config.yaml
color_jitter: 0.6
adamw_lr_other_params: 0.00077
epochs: 47.5
Rows from block 6, named by matrix and row number. Each number is 128 + 24 x the weight over its row's rms, rounded and kept within 0 to 255. All counts start at 0. Numbers have three digits each. After the name is the row's rms in percent of the matrix's.
# conv: 3x3 conv (model.blocks.6.conv.weight, 144x96x3x3), inputs 81-89, a 3x3 kernel for each
conv.0 097:130134133115119098115114093110176131158138124145095074127131109130116114166130127103137110089138114109166131124135113145132104149146112139131144142166227117143121125157147127138156159159145151131124158161125125140106144163185128135130125117133
conv.1 101:137138126177205172079157106158154172190184150101133106153162154128118106147189143169136144141113152122112127140138142133139143137154143127147138177138150132090097143140138152108095119134151161115119126128142138133121168212220100117103097114100
conv.2 099:126110114141117131098106111120087130096110123105177171159124133152126106167143129116093155102118147110123164108122093131140123103103116149122145130126137129150123164109127129117099142141116091115090105129146110124127165113106133120078124111086
conv.3 095:132095104156164185150140137101120132207208179139147181152117159090111139103136103107117135154133091144118115148123094132143124101124127168135134176129166128107156108094113140121122137127140162122154111147137137148114134120129142124145108107103
conv.4 093:117108146098101126102119107161136139149122169135122147079057037065056020083121115149175151104147113102101112133120170126121124122115098114106133107084102139123135120094131122114109112099119105100113106131098119134097138113141099110118104102116
conv.5 095:137130151109088073101115100106142094114100065110139119108120101123136115117122124119128094106087092146153132095119118114127103153127097130123186182171196128120142108131128123108094135153120151124137124114139146133127140135141160166127117114114
conv.6 100:179155144139115149134132167134106101171149142164154129140168158129158139096127150101121107112150106138158129142127100158149131149166121140136140128146158167131161114140134145128137183153138132150140128154106133143111149112105106104132127106136
conv.7 108:139115149116092133145129141083097082092147124154137085122137138113150164181168162066115141118137160086144138119138130141163117138137117119140129154147140117120108127151195153149174141135184071098117105132133125118125131130132159156139125124135
conv.8 093:135115150141116127120113106122159165127115136143128130124138135130137128113099121112107123107101139132123115143127125149117113120133156162122112137121116148093127123140153114123153110140108109113111105095124133130135111100123124129125127104139
conv.9 095:169133136132112075121150135128126178087119144115152143137151139130156156115126129123133123111109117111114123126119164114101137138128170137120102131109099136132143157098108144133130115138155131123154139115162144108146115126131110097107108114135
conv.10 099:121114143117085141141107148176155104162141144174134107151130171124107154146121180164124086147110128157139122130134110149142110165143122156142174155116152127130159115108105138098123169155127135132178131130183120128157152148169093096107106088128
conv.11 098:136119122109121125143113121150169123138178148112091133124137140081128126122075102070122127130111120140126136139159153077148121126149114138110145152130113103115168120127100092078066127130139155170149114158144151097110134105112117073069177165140
conv.12 091:149144132147119162135101115119143081116145114184172132152129138152169132164168126123110137107095103150163144154130147101121142117140124140142118167154129114122110085168118155160129133149102116103124103119125096136127132129119127149119087098095
conv.13 092:116155156103145162099156137143169128149139111085090124107120140113119121105105154151100129121108116130146121124105116134118143157119121137132147174168127126126094106145167148143128099121096127161136149128078135119136064113147115141139120135136
conv.14 106:148161132156167147123129122150144118183175113144179122121119114096114083124090068099122131107151141086113124098118101119139130099120143148117156178163171143149139084075087117082085138077086118113133106106124130133151114113130111117121112084101
conv.15 097:136129164113127131122150138121149140152149163185191152130140155098137113114137084043111101101152146114122148111142113138137130122123145088132150117151164136115159135139168137108118138111113095118108134144124123107103157131137116113126151154153
conv.16 097:129103129130110147103113148098162155114131108125083111135129125118116117165154113108130071127152099157139095137100153101119108113113114088097114102191166106136144111159160126143134114117117142157141141153131139140102127121136114129150122135142
conv.17 095:130114154133128139127117119170150169128089122099087081145119142101123108093111135155135124154147148106113126101104095140122115106102100178153131114095148158148126154143152157120138127117153120116119105145122127132111103104109174140137151126138
conv.18 099:137116099136122124156135092073093119107155133097136150163154180145112131121098119109077091098106111064115117135136152143130109166132105119142140136114098172167158139125090124109103128116092119127138115119120116146120106121087111131123135136138
conv.19 103:151163177122121143136131145166133140159135111124078112110101127127133164167135146163146105128128103173137147159117147137112123135124141152116150197139124134123146149165109128198117116182122148166158153151132137135133109136129111142145115132163
conv.20 098:152140147132135127141143118113140120155136136150152112119119149121131109134134128120114133119099130129100089069094104102135128080093105157133178112097138134124159114114138160144129144114139059091073052112076042083046154119146138100118130107121
conv.21 092:109100111114109120117134162132141146160125151141177200110140125133118098117116119133103133127121134148128140115134134103134111078091103171157158164156144173120118144118163124110146126122133099124117108147144090087094137158129150121132123142135
conv.22 100:134118115114129104120113070077200162060164183089172161107081124105108133132119161181150150155133156162147112157163114111139083160152076106132139107124142162137111120155146084146118103172129115136102115146125131151121152114126131134120144138121
conv.23 091:121104108153129134125125149185142137156145139152143091160154124131168127155139124156137177133102153119148138154120112077093099099108113116093066161140123104146148125154133119118148129108160101147108109143114082084062152091127121100102109111122
conv.24 100:146135167157124117143113105110144129125178143058077063110141112129149143122118122169152179114134147075127114131123151111105139107102139137134127130085119167196178173097128158124123129133134091091090122121109108089088147169181123129148131134144
conv.25 095:134120128125138142110161170134171162152118139150147141119122121124146164140135167096130107119156105079116100130137127122133119141123081113125128110123105095121109100159134119143104107140112129111107160144172144115122131148126126126113150126116
conv.26 111:100126141119137143113132117036085055105121132077084114132146144127143145130133129101131092121127128110104084137113135160127100126121096126108136123128140130112122139190153116138123113130122096099130094125143127125146156125152127115151118127126
conv.27 099:131123117138114130166124135173151130160146178134100163115131150147193155131160120155102149141099119170150170113118106133151136112107123125122123096094120149109099134171146107122144115116182097103121111173152123176108118139122126117085151161133
conv.28 099:110121160107141150129130091142156093115149120117134117111087078100134126114132114134142122125128108131095108110085103089104110107119120152134110104112122104133125109094120124102108122117112142139141135154132110125120104096117135121115142124149
conv.29 102:172142138187149102170144109122132110131125133129177168146133135149122121118138180097086114085137126092156144101137149126130146117127124129162148121172115126162122185144154174118137154078120143139112124166142124159151142100136156087108139087080
conv.30 094:116110117108089121129133142113124162118101053125153111170124132134125159133134112114112077134129099157136085114093105122130092140116106109132100151109086132128103117127112139176170138149114105089100117120125095110115132136103073113134125126103
conv.31 098:147104119128085104136094114168104116189143127150152129152124099126105087139133146100095109107120121089121127110127143124123111148125124154136150135122157114109149162106133126094146184142143154120098157158124154167162124125108143131088100088127
conv.32 107:107136136122145122112149126111135180124137096105113106097095084131159127157154114143174149101113113133140130130133131135151118101107101150134161112100132114096138154134123145113135156134120110130111133166135143158117164135152081063090146132137
conv.33 103:120119112136159153151136149110160154084108116059146121140134118134136130154127122118120124141102107149095104135126090133130071115095090109099086096116117133114152132145130137138123111108115121114143160159150156139123157137112143141137117097110
conv.34 108:200132152162112147173167145163114085154143113084103084136113129136146153107084102042107118067129128080110140104135150123136138138156141106106143111121125108180162137118122132119107127134158136132128117153139130132146127131135147131127138118142
conv.35 094:130103117096082099126086081122144133177141153132117098140146145159163164126080108147168135151114106138143140157124152149157133122130158154115128134107146148146144143132120087107103146127142121102121121127120108119138166186146159190151091101108
conv.36 092:155169136140146118099106113105139185114188149091154136116122147127154131103124110143124110123147146121130187081104130117121165134119158141153123152101109145144159142129114136128162138117182104131135122152129113108110153162163103097117118138149
conv.37 096:110112099129112097121095082144151104174193139134166134115117106122146128152115097119079156134082163103102135150139137131112121140115107118110116140137134128123142101155094119100091081109094095114094095136108099111079114094110132122111121100115
conv.38 095:106157140101119108129165151149152118142109114181193176143124141086125112103132125116130067120149092085122086115113105156153136143117133124116107169146180134097099117170089101117106107133117098112098114144105107111103139118133123122124124142144
conv.39 108:144126128136104134135116131127104126138118154124171166148093114110095084132127111111135152145127156155126155100102123092159137118150124161122132136110138117138156073167097140192133119155135155106130137132128127161122171108105148127152138107122
conv.40 106:086114111063096123131129147046071032061102138139121198109089109141149113152157122198166129164098133134125096128141152138124121063089100141120109122116113117152135105153116135100139137096138128145135117131136129147151093081124154138139105118107
conv.41 091:114103096113131129128143136102083106144151111138159131134151137138137154146141162123117117146169155115108104122151114137143121121162109139181183151177173105118116126109100127144100108145103102143113137139117134121081117099126106112117114131118
conv.42 093:117143116093144118124146124152137154164124105130077087118136115123136121128156137143150153164143149154145155116116169166131157153115148132163154131152160152129128175175145171175137167157136129134170118127141119122145098094098106107098109116140
conv.43 102:141184139176182128122147095112134094112113101157121134116141154087149185106107096136117113149111094191155139168118136092103123158144138105151094186165139125123134155156125133138135127114110118092110149116135158132104185184150157126116103117090
conv.44 089:115137132119086141167129167159159148150108170194185171119094104135077094130107105088099152094100104113101135104120137121121150123137134154150149166164162113157185098130139105113097085108078118117155122141151112109147131133112095117137108112121
conv.45 103:138128083122113099148125114099068105129118153117091148158117107183151114162131124107085058163109058168127095142117074154118098156106113119134133098156161128147157164182162144140118142135136114123101123123125121131151118107123131148159129162195
conv.46 111:137118097105110128117135118111140134090102102091078093156139130137136138140134102143129152135131170134104140138159132135131111133139124144147114160116123116141154125128158109137123122159126142132130128103118140122117115114135128136113122124090
conv.47 100:173118146097068075118115108136111168106087118134155128104102107117114098117120120123131166128130144114109138112107125114129123128129115128112124142119106106105129126118083147131075135114095127149127129155129122140121106119136120133103133113139
conv.48 100:117095151124113089148120097150170092163151089188168079161121085171148158132160111111130161111116150110112152119136139126124134118113137120131140091129136078135130127120102151105102096099143133139117122120108117132083122148124137135125131115126
conv.49 101:107110113095069088180214192156088107164107100201188137097122102124114114134154135180154182170144158128116132129124144135136152111105128142136138131104087110062110157147140130132139141138116124108121123120123135163145090125066202181199097078103
conv.50 106:118137171124114111149117093119145152147146099174123101162146146116110149105104139133105096158165101101106055081088095147147144136158073127114113155118082117138145146150118146158154106138120136139128154138095137130091117159119126176140102138145
conv.51 105:122112127107109110139124117111135108114124129114161102172137132149149126118100101153081131137124133087099102139121140151120145145107129138122141133157157174163102137157137146148108126116132168145175154134167151118137126127148132167100088127146
conv.52 096:099126123143205169095140109071097113137174163111099101109100109117119097124154151162130142150157127100136144120109108143148138127121108096092133097156165112130147138162128133109115172129125112097117077098109134132138135141111127094116099078094
conv.53 099:153117102109117127153141125140102093156149116161177130136113135134153122094111106118121121095087108107117145141120143118107117123117114116129153167115124162100135135162130086146113097119107117115113120135113127143099121143124107135116102129123
conv.54 100:123145143133125092086144091163200154146133105074106069124120110115123130125113097108116124106156137077111137118103115150126130105093147099127148104103129139138134106116150128128140139150150110120124110110108109119113111093095114100136104090138
conv.55 093:130143132107145131124143130187170191122109127174171179175152139146138141160138128144122156157109125186133140075092125116109148142135170142104146156128118132114119151115147146109108128148110120104137120107152125090134106114159093087110119120144
conv.56 101:144132104134116107153148155120138084126164118157127106149122146110142137112147115131114174170114141110099146163125112134142146143120115119119135096137149146163173130116116171129153183160180109127118115120110124141111137155150115134098148174139
conv.57 088:117107115144123122157158112088131111116137137131147144083113143124104157123103145124148113107150136100159143149168100112100082104113087101097158111114162121133174132099123133096126129138124114127117124152135122100112170131144147098115102084104
conv.58 103:129083119143126118117144138117155124104096083088121083095096127163134127183166162150130112110123136127128129122117092168141139143149157123142143140132162097091081166137151149100151119119142128116123133135117117125122154164132126134137123134129
conv.59 104:136126146131142162129151115121107147124101071092094061136150136156162143106137143143128124136109122120082087157167132129129130147122096127152095161136095149146118061103093122138124163165126101105136123097121131096113111120105139145138117121148
conv.60 107:161145145139141104098092117192181167142091087080092110158135113145149126135128108135110096112128102151131128155131116139152138134102116133146162146132142155150158125131128133119116137115133157127120118160140136148145147175136099110119112102103
conv.61 090:120136162161169149118116134123149173163164160103108103115147126105137101099105114141120089108156122094129106142134121104115107120123139105155128132136109133107149106113101118135108123142148102091108088110091116118113139112114128115079136115145
conv.62 097:123136114140156119144151118067125125123124134095100069130144126099130101117153146101095108098069131112114158122118086114089057099105082110141110167177142125125098122142120115134088139168127079058101060078092082086097123131139118131120158173176
conv.63 098:118093065146143158140174147176118159151138124131139109108100120131162133134140135154105116167135117175127128144145122154151150128140154140135103141121133134122121117132115104114048124125112117120136102119114122120133118122115124132139125108146
conv.64 096:105111160122109126121118130131195152137164193142130165130166161101152137129169155044085089116151097092146115097126116102082114130102119151211181165185144129104119136127089139105103132140074097110094069107082107079097171167165151161149108135123
conv.65 100:104114102132132118136159135128147126120158136075131093181151117120116111139187150130124156104098143137127168141101131121098125155100112093106103113114111167122152134149132167161127155119139153117117151151156127129134149162144102106088137111130
conv.66 110:111090088144116120195132137120144113114124135255159137162109127123108119155108158076105147078089139040066089191154197135113166110118125133130163141154132125143138122099169131121173110105135118109123114135140127111137113139118119111114109150130
conv.67 093:090101117081108128079103120124128111129132113163158108069094123104106155107093143131126112118108092127110115083095114106146116122144102153114097130085089159153126134168110111121097109139127128129135090118125115149138111111139100101131165108137
conv.68 111:107106110105133177077101120119140099134158136161118091157137077130139101140149115145161120162100084149126107179141187161132117152141134133159112130158153099115137125137137109099118097090124140141158153123136174152137185165160103100117060086145
conv.69 104:132123119134134115065100133125077055165119090128129161159152187106084118158140138125132144162150116118115128160145135129120139118088111101098134120094122169153196104126145132099116098091106111121125092097110114114119170146168134129131097100119
conv.70 109:139116139148130122072107139191111073121123102127113068172123127159110096161135108110135089159141105100107088135114122132152146135150117142150168113114153118157154087116141125138129117140140148128143141138082142139104094114093117152150137137159
conv.71 099:121107101100091097107112125165139143130124087159191124132131159135089108118125131141151124161183126137143148110104086070070062126128101145137148137147151124144130154119109145123102150146154153141137133105101150122131185193205124142150100098102
conv.72 101:127153119110141120140159100104105111127151157119139144113121108098104115110112127091095061106117101155161143092130134118151144127157142153121139164159139158135125100172120115170123136162134129136140168147151115115107135113140129100115107106127
conv.73 109:129124116105113088142152143151158140071152155085131139146136166117106091123126135093122124126158170106117098120156119107113120148117138140124155123133142136154182128114109131127140124120144117138130130109117127091115135170147081080082146129143
conv.74 101:141125111123123134119147135148144170169173191105130152141138160113124135133128108060121069109133126090134152122148136119147133167149165111121127105105113155176177159157153147131134127158148131136146161150160144132099141123151131095109124117121
conv.75 103:149128139133129142198157127112164153126144126128172098111128136116162144094150160135185171110142150106140165132167150104147114113120125138142109101109152124141165163151130151128099174151110130133120143162131119139106134144141107131129118127103
conv.76 091:100120132112127104158123130189217188151134138149146165103137078126124105122102094086091114143152132133161104136133099144143116091124086201137152125126114168126136121104088148116108131111101146159115085150112122137127124131115130132111151169139
conv.77 103:176145139135116108146115117116123085115114118130124105148134134137132157115114127068111171057118201067107147112105097102137134094111125128099060124163117116103118115124144126122162127108150084122088101121108126116107123109118161125104167155113
conv.78 103:159148160142111146116096115182127144121128152120120165115072079141155116115113104159158165148121155173139185118091105124106126156134156138141127137146157154178169128142167143144180127144163130164146122132127096108117135119098117113111111107105
conv.79 102:155148144158160116118179137118124095167172145091146169091146163129149183115160137132133109105141104112147139107115140133105101129126105144138126136135111133129146120112121137136133111145124132155155137149112146134096133094087157135186126099105
conv.80 109:142107143120103117109085135162128058149130081113132086121107092159131097155145112065162213083113161100155209134156146130112126120135123164158165112105159112122152130117159132111122111130161115131118104123104098128129137142093112134109108135129
conv.81 108:127142121128115084103099105065123089099144108157186133134132146122135131136140148101116137109137130101109085141106132153131137124135144153143151126131147084073111138094088110077104125102126132117140135145133145151158099129116149155153115135115
conv.82 093:092141142112155106101139116102086152154201171095192148092117100098114101094126122160141121155110127138102115129153149152126138115128146084114121085179180105109105124142162101157126113142150102131141141157143125140138110112098126133109119135112
conv.83 100:155126158150088113160139141111136068094126146054108127156129146144156139162142149129128115123114141137150158148126121147120100161116122132133132153131142140125145178143148175132134127124150109095130132109146170089155157150132119112132129080088
conv.84 101:158142094158132138111149100105155103123165098118127097132086099095078094141133136108160126112141086108156101125143135100137101109152117116176148123147116117144130122107116082103088098141119120129115141126094160166122116099137132112109115116126
conv.85 108:124124137110110118128146138157121135135144169141098129144153114116134128145143117158154183185121158172149186101068101165141144137134140162145126115145111101132142125204163137188127140123116148141154140129163117097125106122118104123117094101108
conv.86 103:111165118121153122167179122147147158125124145171148210099142138128161154105102092207136157166137151134135153147142144138170149074085100103071109142134142126103111149140141160129124113115078148127112151162106149149123143150133113120102098115086
conv.87 109:136093140154107150141114154116138106136152110128138128101153112095157114141160135220148164166131150186148157173119114126102117164138126095114137121121139131151139100105141114112131146146141112129094093138071099107070098150123104129120103145137
conv.88 109:156147110148121103193149106134097161120108166124119108192125162177107163176136185113106141123113179083077171120128120109113125148129120155175146163128133159123106150123101123104098137148135116120152121113143124099135152184139126147113112134111
conv.89 100:110091135106111126124118103138145146128140112170144114110121150089118120130100121131145133132152133126098111133125128113091085161152123134107099202165120094144153167117118109120159113100153146133154113148156140150154123107137135126144094106123
conv.90 097:138095113146101123170143140098100094089148122128122104153162145145170133148149125096120119130132109154126117120126111112101106146129131128109113110113122120123127132119130126113107127111129125140134100127121134116118207186176129107133099093114
conv.91 091:126157140156180130141152170143144198134137132142123104101123114110078095134123147145132141148115127125143122121091065116119115137118102087114095131136109098126126147138128146099097127140121142107125144115146192123167105146136109102099109111129
conv.92 097:163145144153140128135129147159185137124182180089117100101111150121135142159150150041123132097118115032071070089148139099100120132128113150133168109096103117136125132111097122081106135117135133150151126150134134158137137125124103091096128124137
conv.93 097:112102097157111113163126102122115107118171154112154138122085107137185151147177149133177133141145126112134131147128135121103122152125141141131169131133160125064120166113157153098142108129125137144129128150146140140123122111127104126111118138108
conv.94 104:137158132114128082171122107138134102130113144144149153124119140108148155136118116129113112133125121135141125090126149094127104096133141115121118121126134157129139151122109127116129072114075124136104146148141106125107180149153148141118084084067
conv.95 102:130183168153165140163142101087127134108112165117159182087137133103166105158136109128092073152120106155119075120128146150145132115109114123102089137142148114145126130179128146130130149129150105128125144140109162150132102129132113137157105096089
conv.96 092:152156138147162139143135144093134138116099065118181159136145147120140157125156177132122107162124119148129122102123132129113121139124122113159165109161139092103075120104137154108070136127076134120129129119086121127112121151121154178185153133096
conv.97 088:101129134166169131116113110154158144189129132193200131105120095136130084109134092130139143150146128171126151145135102139107108142116098093117165119116144157147168150153133136151122129105132135145113111156096117143109115126081115098136135119108
conv.98 101:140112127106095135116078135152176165153143155117114090090090081110103090131112132176146142143137171176149168120109123101105131102092122104068087125101145134121151118101129142144132125161133083084095099113097117109114138169155151175151106110125
conv.99 097:142127151114123124094083110151109128140051109161090106120091092143144135105095124117137197109110118148158175127114127118112105134117115144125100125073081172136159153121110171119066152131124099121125113115093106136101105126103135162121118149143
conv.100 104:125162148115136145100128128119114125112102081113082096107084083117097066168146137165189167131124125174172182186153123117116108124083077119099122177140137123130118101146145081140122087137133126112125121110114159123130123117100137120142132131142
conv.101 100:113118115104144135129128148139110133126141131107146115124110128127141131146177142147127101112077088119093137126146145124094109167137138189140122160111085149119125145124103111093088151168124141158175108132137110147155127107097097149122148145132
conv.102 103:108116135126116123121117120171105125142117102051104080103104133087122144108131173147082078191138132158086081128118109159122134139110104122120141175120112154114138102153143134173145122137116144132123127142142120126118085082088143123136147110152
conv.103 105:099104119116144165127117152095095088082075125137124173107136117099131141126106103184165163146137118152176163159138145146160155119152116133087119110114170136090166125097112156106105137122142110140125113105107109109123148143084113130130157111131
conv.104 101:123094137116102134155123128128120099109140125156149113152128139131146126110107111092131095099134098086120117121112124126135123098118117156142141155153130135154143137093090100106135090104120128132133129154140138129128129120139097119122112111117
conv.105 093:153138100143122132130133150089130134121162123065158133129122166129141180135120156097114086113116086103099074132155135121136124107144113171162150144146161114101104120126138117113140128156131115141118127131109116119083150134150132167155109118112
conv.106 107:119158181108116112097097112084100133065058111080074089148185180114161155088100135164158144131111142255189173133134123119126146172185189096107119103126127159155143108132093109109122127138134119123137130123126119113106132139137117121150142097147
conv.107 098:134155132131192137140175120155144103129147128131126202114132108112127140094114146123130105104100069128094062128128150156149131112122118146105120082088102098136127087147132128180140097147133119130133123155121126140096100152126120131134132165155
conv.108 114:129143139104119120110111133141140156153151123126103102127106164142146134135141139148139122114111108113136129145147145152148139157148140113146179139115112123066094129137101132128125125128139095117144112136123108147134152123151131155141102130163
conv.109 105:143103132136116130111129159092127101156114124123081091139109122100092120140115157076054079160136121127106101125109096135107089116095093143133173129122148120121151126167162110117137154172172145117084123103138153123147116130114110125125090104125
conv.110 098:155129186150134198154142163148101122165121132131147143106130132152187140120107134144077106140095091159101132111135154125127118147126121149123186133098135148115102120102138161111144163161153138157124096113084074080095137137162147142129133100129
conv.111 101:130115130135143156111143117148140103162134120108116101120147126116112128137127147146138140100122136156137131121135129117128100144147133092109128128119122160105101159170152130128132133161143111147121115142098108121134140143134116119115116125136
conv.112 105:134107113156129140165158205124154077107154128135125115116121189107094124107095130103147110120130083104124094166148118131116114096097105106114115083107134128149197151149143116136137127127144156161142128120128123103121108104093129143135129112144
conv.113 098:145148127146148132123141116093134121191113128171158126106101112134144112132151144105125204104106159123121158180202188144162130155130117114068092163177151113110122142168115131108080104136120109135129133153150132133145154149126153156121134138083
conv.114 095:107117128149132130117099096101123107134160159119124134118121107108130116120144137097140148076120127135128140110112139127145143100098118145119158092098147136110129136103124117101068116097118114122123107148114102155129165110160144146128140132112
conv.115 101:118116152122087140121084142078126166129161143111108094128125117102143114115138126125079088114113153111104134135096099120117128113129151110152147106135127106084085117103095119105092143119115173142129154140146145145148113148133105145098099117108
conv.116 100:123158136134152130086134134072124069128121090114078100142164141129142129148142122149138149168112113198146102156121134143136152146141171114118096128146118116133132108134132128125105116106064122107100110102091134106100158151120153161193119148155
conv.117 112:086150109123147106117132109107166119107178115121163096145096109165116114169157144069107137090156136084142095142137140117134145129130107128161163124138140117099102151107119160110089152122063142099096138130120148144150172127151190124151134132134
conv.118 106:162134157142116132134105126203147239157111122171119155125126115129141120152161153172127177122091123177069123146103182113097192110089192165141121141156134130128094115114120112142139120109122149117159144110148159124146137126166119124148138142146
conv.119 089:177130148138084100133114132111116132155145165174177187167151136139158155154134134109103137112134110138119109130117138141133151156112143114095151130104112150111112111086120111094128118080120116100102118118099123093116175130145117135139140141155
conv.120 101:136149138115150133100134137113134138085107158099106139084083073090114148116089124140134107108127082144111096129141141096136128137145136139123109159166131162116088099085127134121096141137086084096064130120101117090070161127139104086100118103138
conv.121 098:098127159116150158171175136111135151143135174144144137150151140108127142136147146142158091091133113108112112113115136141137132091106130145117093114120088146145149115136131146124117156087125143116145142121138099117144143139104153144147130110120
conv.122 091:139139150130103162159099129134128120121142103117123082144135150129183130134151100112088125115078087118104129144129141097122144117116136137107125115080131131088130117137158135090126159160155097099138121144109128139117115116135116118108104101132
conv.123 102:102109129149147153134166183149131121088083056111121118175143141129161146123159121177153154158163150130117115115116110170159159138103109131133160140107137115133180118095090136095113092109159114141113105137120106098090156125145161132151110085118
conv.124 104:152138129123127086078095061103127150104104108098129121121114091136171145109133099144187190143143173159131159114112104144136119118107106126147119097096043109102098115094103141188154122167139122121136176167152126146142125115105104137079115129098
conv.125 094:117103115102094089109101088081097071081094105081108120157161151164142152145128140151117144113119137091114132119113103154150131118103119138122099156149104110101084146128151180171171175156147111141100162180163149152137141161142120155132138122144
conv.126 100:159158148152129138144128124133113079158172139093129107079093101137147098158150128098109136087098133089105130129118129128121093118103083160120124186199160141151137127141151119132106071111108096102125140156145147150112107103120085087094112128115
conv.127 101:123140167100109167115128117121160110149117110118095110141162150143119134113105138141121121106098109105115142135152134137126092130117098121103115117135129102126150186166139156124158144149102167161150148132143118108165106131116110110115113097112
conv.128 109:090133137103129122097106158140176135138117114154154108088096157083097135142157175142134124145124112120132125171136108101110125070084131130134101175145117137133120164152115188160121158134106153153144149136128134121127106133131076118107115147106
conv.129 096:125117096083058048124116107090119208085093067079116104134100123120083141112129123153163131124132112099093103114103100099143146130139150075141132162116113129105109124076094157095141120093156147154134126149129099098110124131095146094098149133136
conv.130 100:169129102144122129122115133115140176131156164127134107152154156137129096159147149105132152109100111087115157135130142105081102120131152097088118165151155131132149141137148132109088162165129145122101133096073132130132143102130145119122149144146
conv.131 089:134158151133138124139118126148120125155123137151148132146149106125139152135127144158150152143121112164151120129134133155115102146121103092122100133140139123152171136130139139105108146085108128117144118101131142117147147135104123127116163138139
conv.132 108:134129135090100101138117129127144123140172129065123095157156180103086112137149144108141099099170134092100114164138142111114138126127134134151163138121112158120130133110095112151123115107155140148138143135106137122119185182191105115122123093100
conv.133 105:108133129123151129097130126118111084142165139102128173113153126101140151103142173128099149095113110130148103124128131097124160115134122125118109136162148135159090143114131127131094121125123117134134142146126133131122122123160126129159114108145
conv.134 092:105105137136119149124105143172180137190145177228193156160117138149123129143147143126119113138090089159114153104099105134126112141126118092096129115133129136133122113122120080110101101128098115096095127111107125106098127142110120119089119118119
conv.135 082:133124131115113115126118130203154109157136202166115137127133136144141116164142119132153113110148138096118097144163119142153104097121119147116134126133175104104121155115105109073099150101110114115101094117142099110120160119131141140120099119140
conv.136 107:164136182158126119159127143153172116143141159116133130133100092143152150141136128125108132090095153107102108142133103117118118130131149128164117148176157082079126100138125114134134136126108130115134110097140149129146100084085107148112114123110
conv.137 102:113154139110095096145152152137135136130118101133115103070104102111135115117152144190159084146151110159143099141130134124136150133102114166137115159134087157145131172098105128093105156131107122162084134150122111109092110132163109107129118118129
conv.138 107:140141127131121088123121089084138064121125094080122062138077090112083078120106115072027082089076094066078092086138126115120107098091095154137103121093093132138138115138119098131129125124125113138126140151127131123119139134148104109121117123125
conv.139 098:127126127106117121114153145117122122112138153138188162123116143091104106097096078091119088127128123086147084121125132129097129092139151118113120136158174154109094131146126122098094137131133139122106112149087100110082185127149102072122111105116
conv.140 104:126106111154135093162140132116138166093086140097111172131146121117142123117114090163169154095148146106108129134135114092143121108111128151141091112111124132090132100189167092135147154139114140163151155130126149125130143103110134142144106127127
conv.141 092:127140155131125132130132119168165130181147164136128130106088115108155131109104076152131112148116110124115091132131122144138129128132156125123147132143117127134127091097110096079098107093110168171143160158140136154130126101119136105123123114097
conv.142 101:122124137079077109086093110131136136145144145126147161112118122126115123118089092192139111136116084098131108110123110141113099138147176151116122164144166097109148135146157115113111123134124119123134136132147089109113134154138127158109124109088
conv.143 096:153133098164158149119129097106138135121107088098090120134141118133103075156134122183158095134138095177166132157145090137142104158138097132133128158145132101093091139160083117133095126165132168153145146130127163121134109132146136142140148164152