python train.py --train_examples=88335 --image_size=48 --norm="batchnorm" --nesterov=true
Rows from block 2 of a small self-supervised image encoder, named by matrix and row number. Each number is 128 + 24 x the weight over its row's rms, rounded and kept within 0 to 255. All counts start at 0. Numbers have three digits each.
After each channel's rows are labels from the 100 images, of 14848, where the channel reaches its highest value: "top examples" is what is common among them; "colour at peak" is the nearest of a few named colours to the mean colour under the peak. Only what is clearly more common there than usual is listed. The data: telescope images of galaxies (Galaxy Zoo DECaLS).
# conv: 3x3 conv (model.blocks.2.conv.weight, 64x64x3x3, each kernel summed), inputs 0-63

conv.20:145093112133125157125125152137087128127096133114132139133177149104117127131083150118151131181126121124179133166101093087137118139062107073124154117125132136164137137108131151110127130107159122
top examples: shape: featured or disk; edge-on disk: no; spiral arms: yes
colour at peak: grey

conv.40:139149133124131157147150153134114114147140130133129142167102080126106078104120128069099166123127114116108125110121163119063102124160135133113104134123126147127055135120106110127102128117163158
top examples: shape: featured or disk; edge-on disk: no; spiral arms: yes
colour at peak: grey; brown

conv.52:098111124145091155143131100121101141152077124105133122158168166135161114131095135146111122184109122130133109091127117100147096129105108128137102108151115101118203124146159123097135116117095118
top examples: shape: featured or disk; edge-on disk: no; spiral arms: yes
colour at peak: brown

conv.43:129114163090125101120149138111136140115150123081116167141087127121133110111133165134096139095123153130122133215160107137095087139157155083117135097143124109123129106135108097138144150117131110
top examples: shape: featured or disk; edge-on disk: no; spiral arms: yes
colour at peak: grey

conv.45:166127156135143131129129136126140112128134107141109137110149128122144137174133098086112140157160146146139113123202125124111115028137140115111119109159117133129124130139083144134115113119085150
top examples: roundness: cigar-shaped
colour at peak: pink; grey

conv.42:150088094131124147105112121095117136084158111096154074129137144110125104123137129130107142192105148113092122132140117085133114137124169127110091112176123132151123097108135158139123131100094167
top examples: shape: featured or disk; edge-on disk: no; spiral arms: yes
colour at peak: grey

conv.12:105131174117136134121134143107100112164136114071126141133122122146108120136085115110135118140132176144111111115149108138154123127159116119065154099138147168162103104110153155110075156115156096
top examples: shape: featured or disk; edge-on disk: no; spiral arms: yes
colour at peak: grey; brown

conv.2:126086125120143102133115140104097094143135103100120128161140090130132033116133140137127129169115094123115142155167112118081093133151127111158141129166136139156118131132145146131119090158141139
top examples: shape: featured or disk; edge-on disk: yes; roundness: cigar-shaped
colour at peak: grey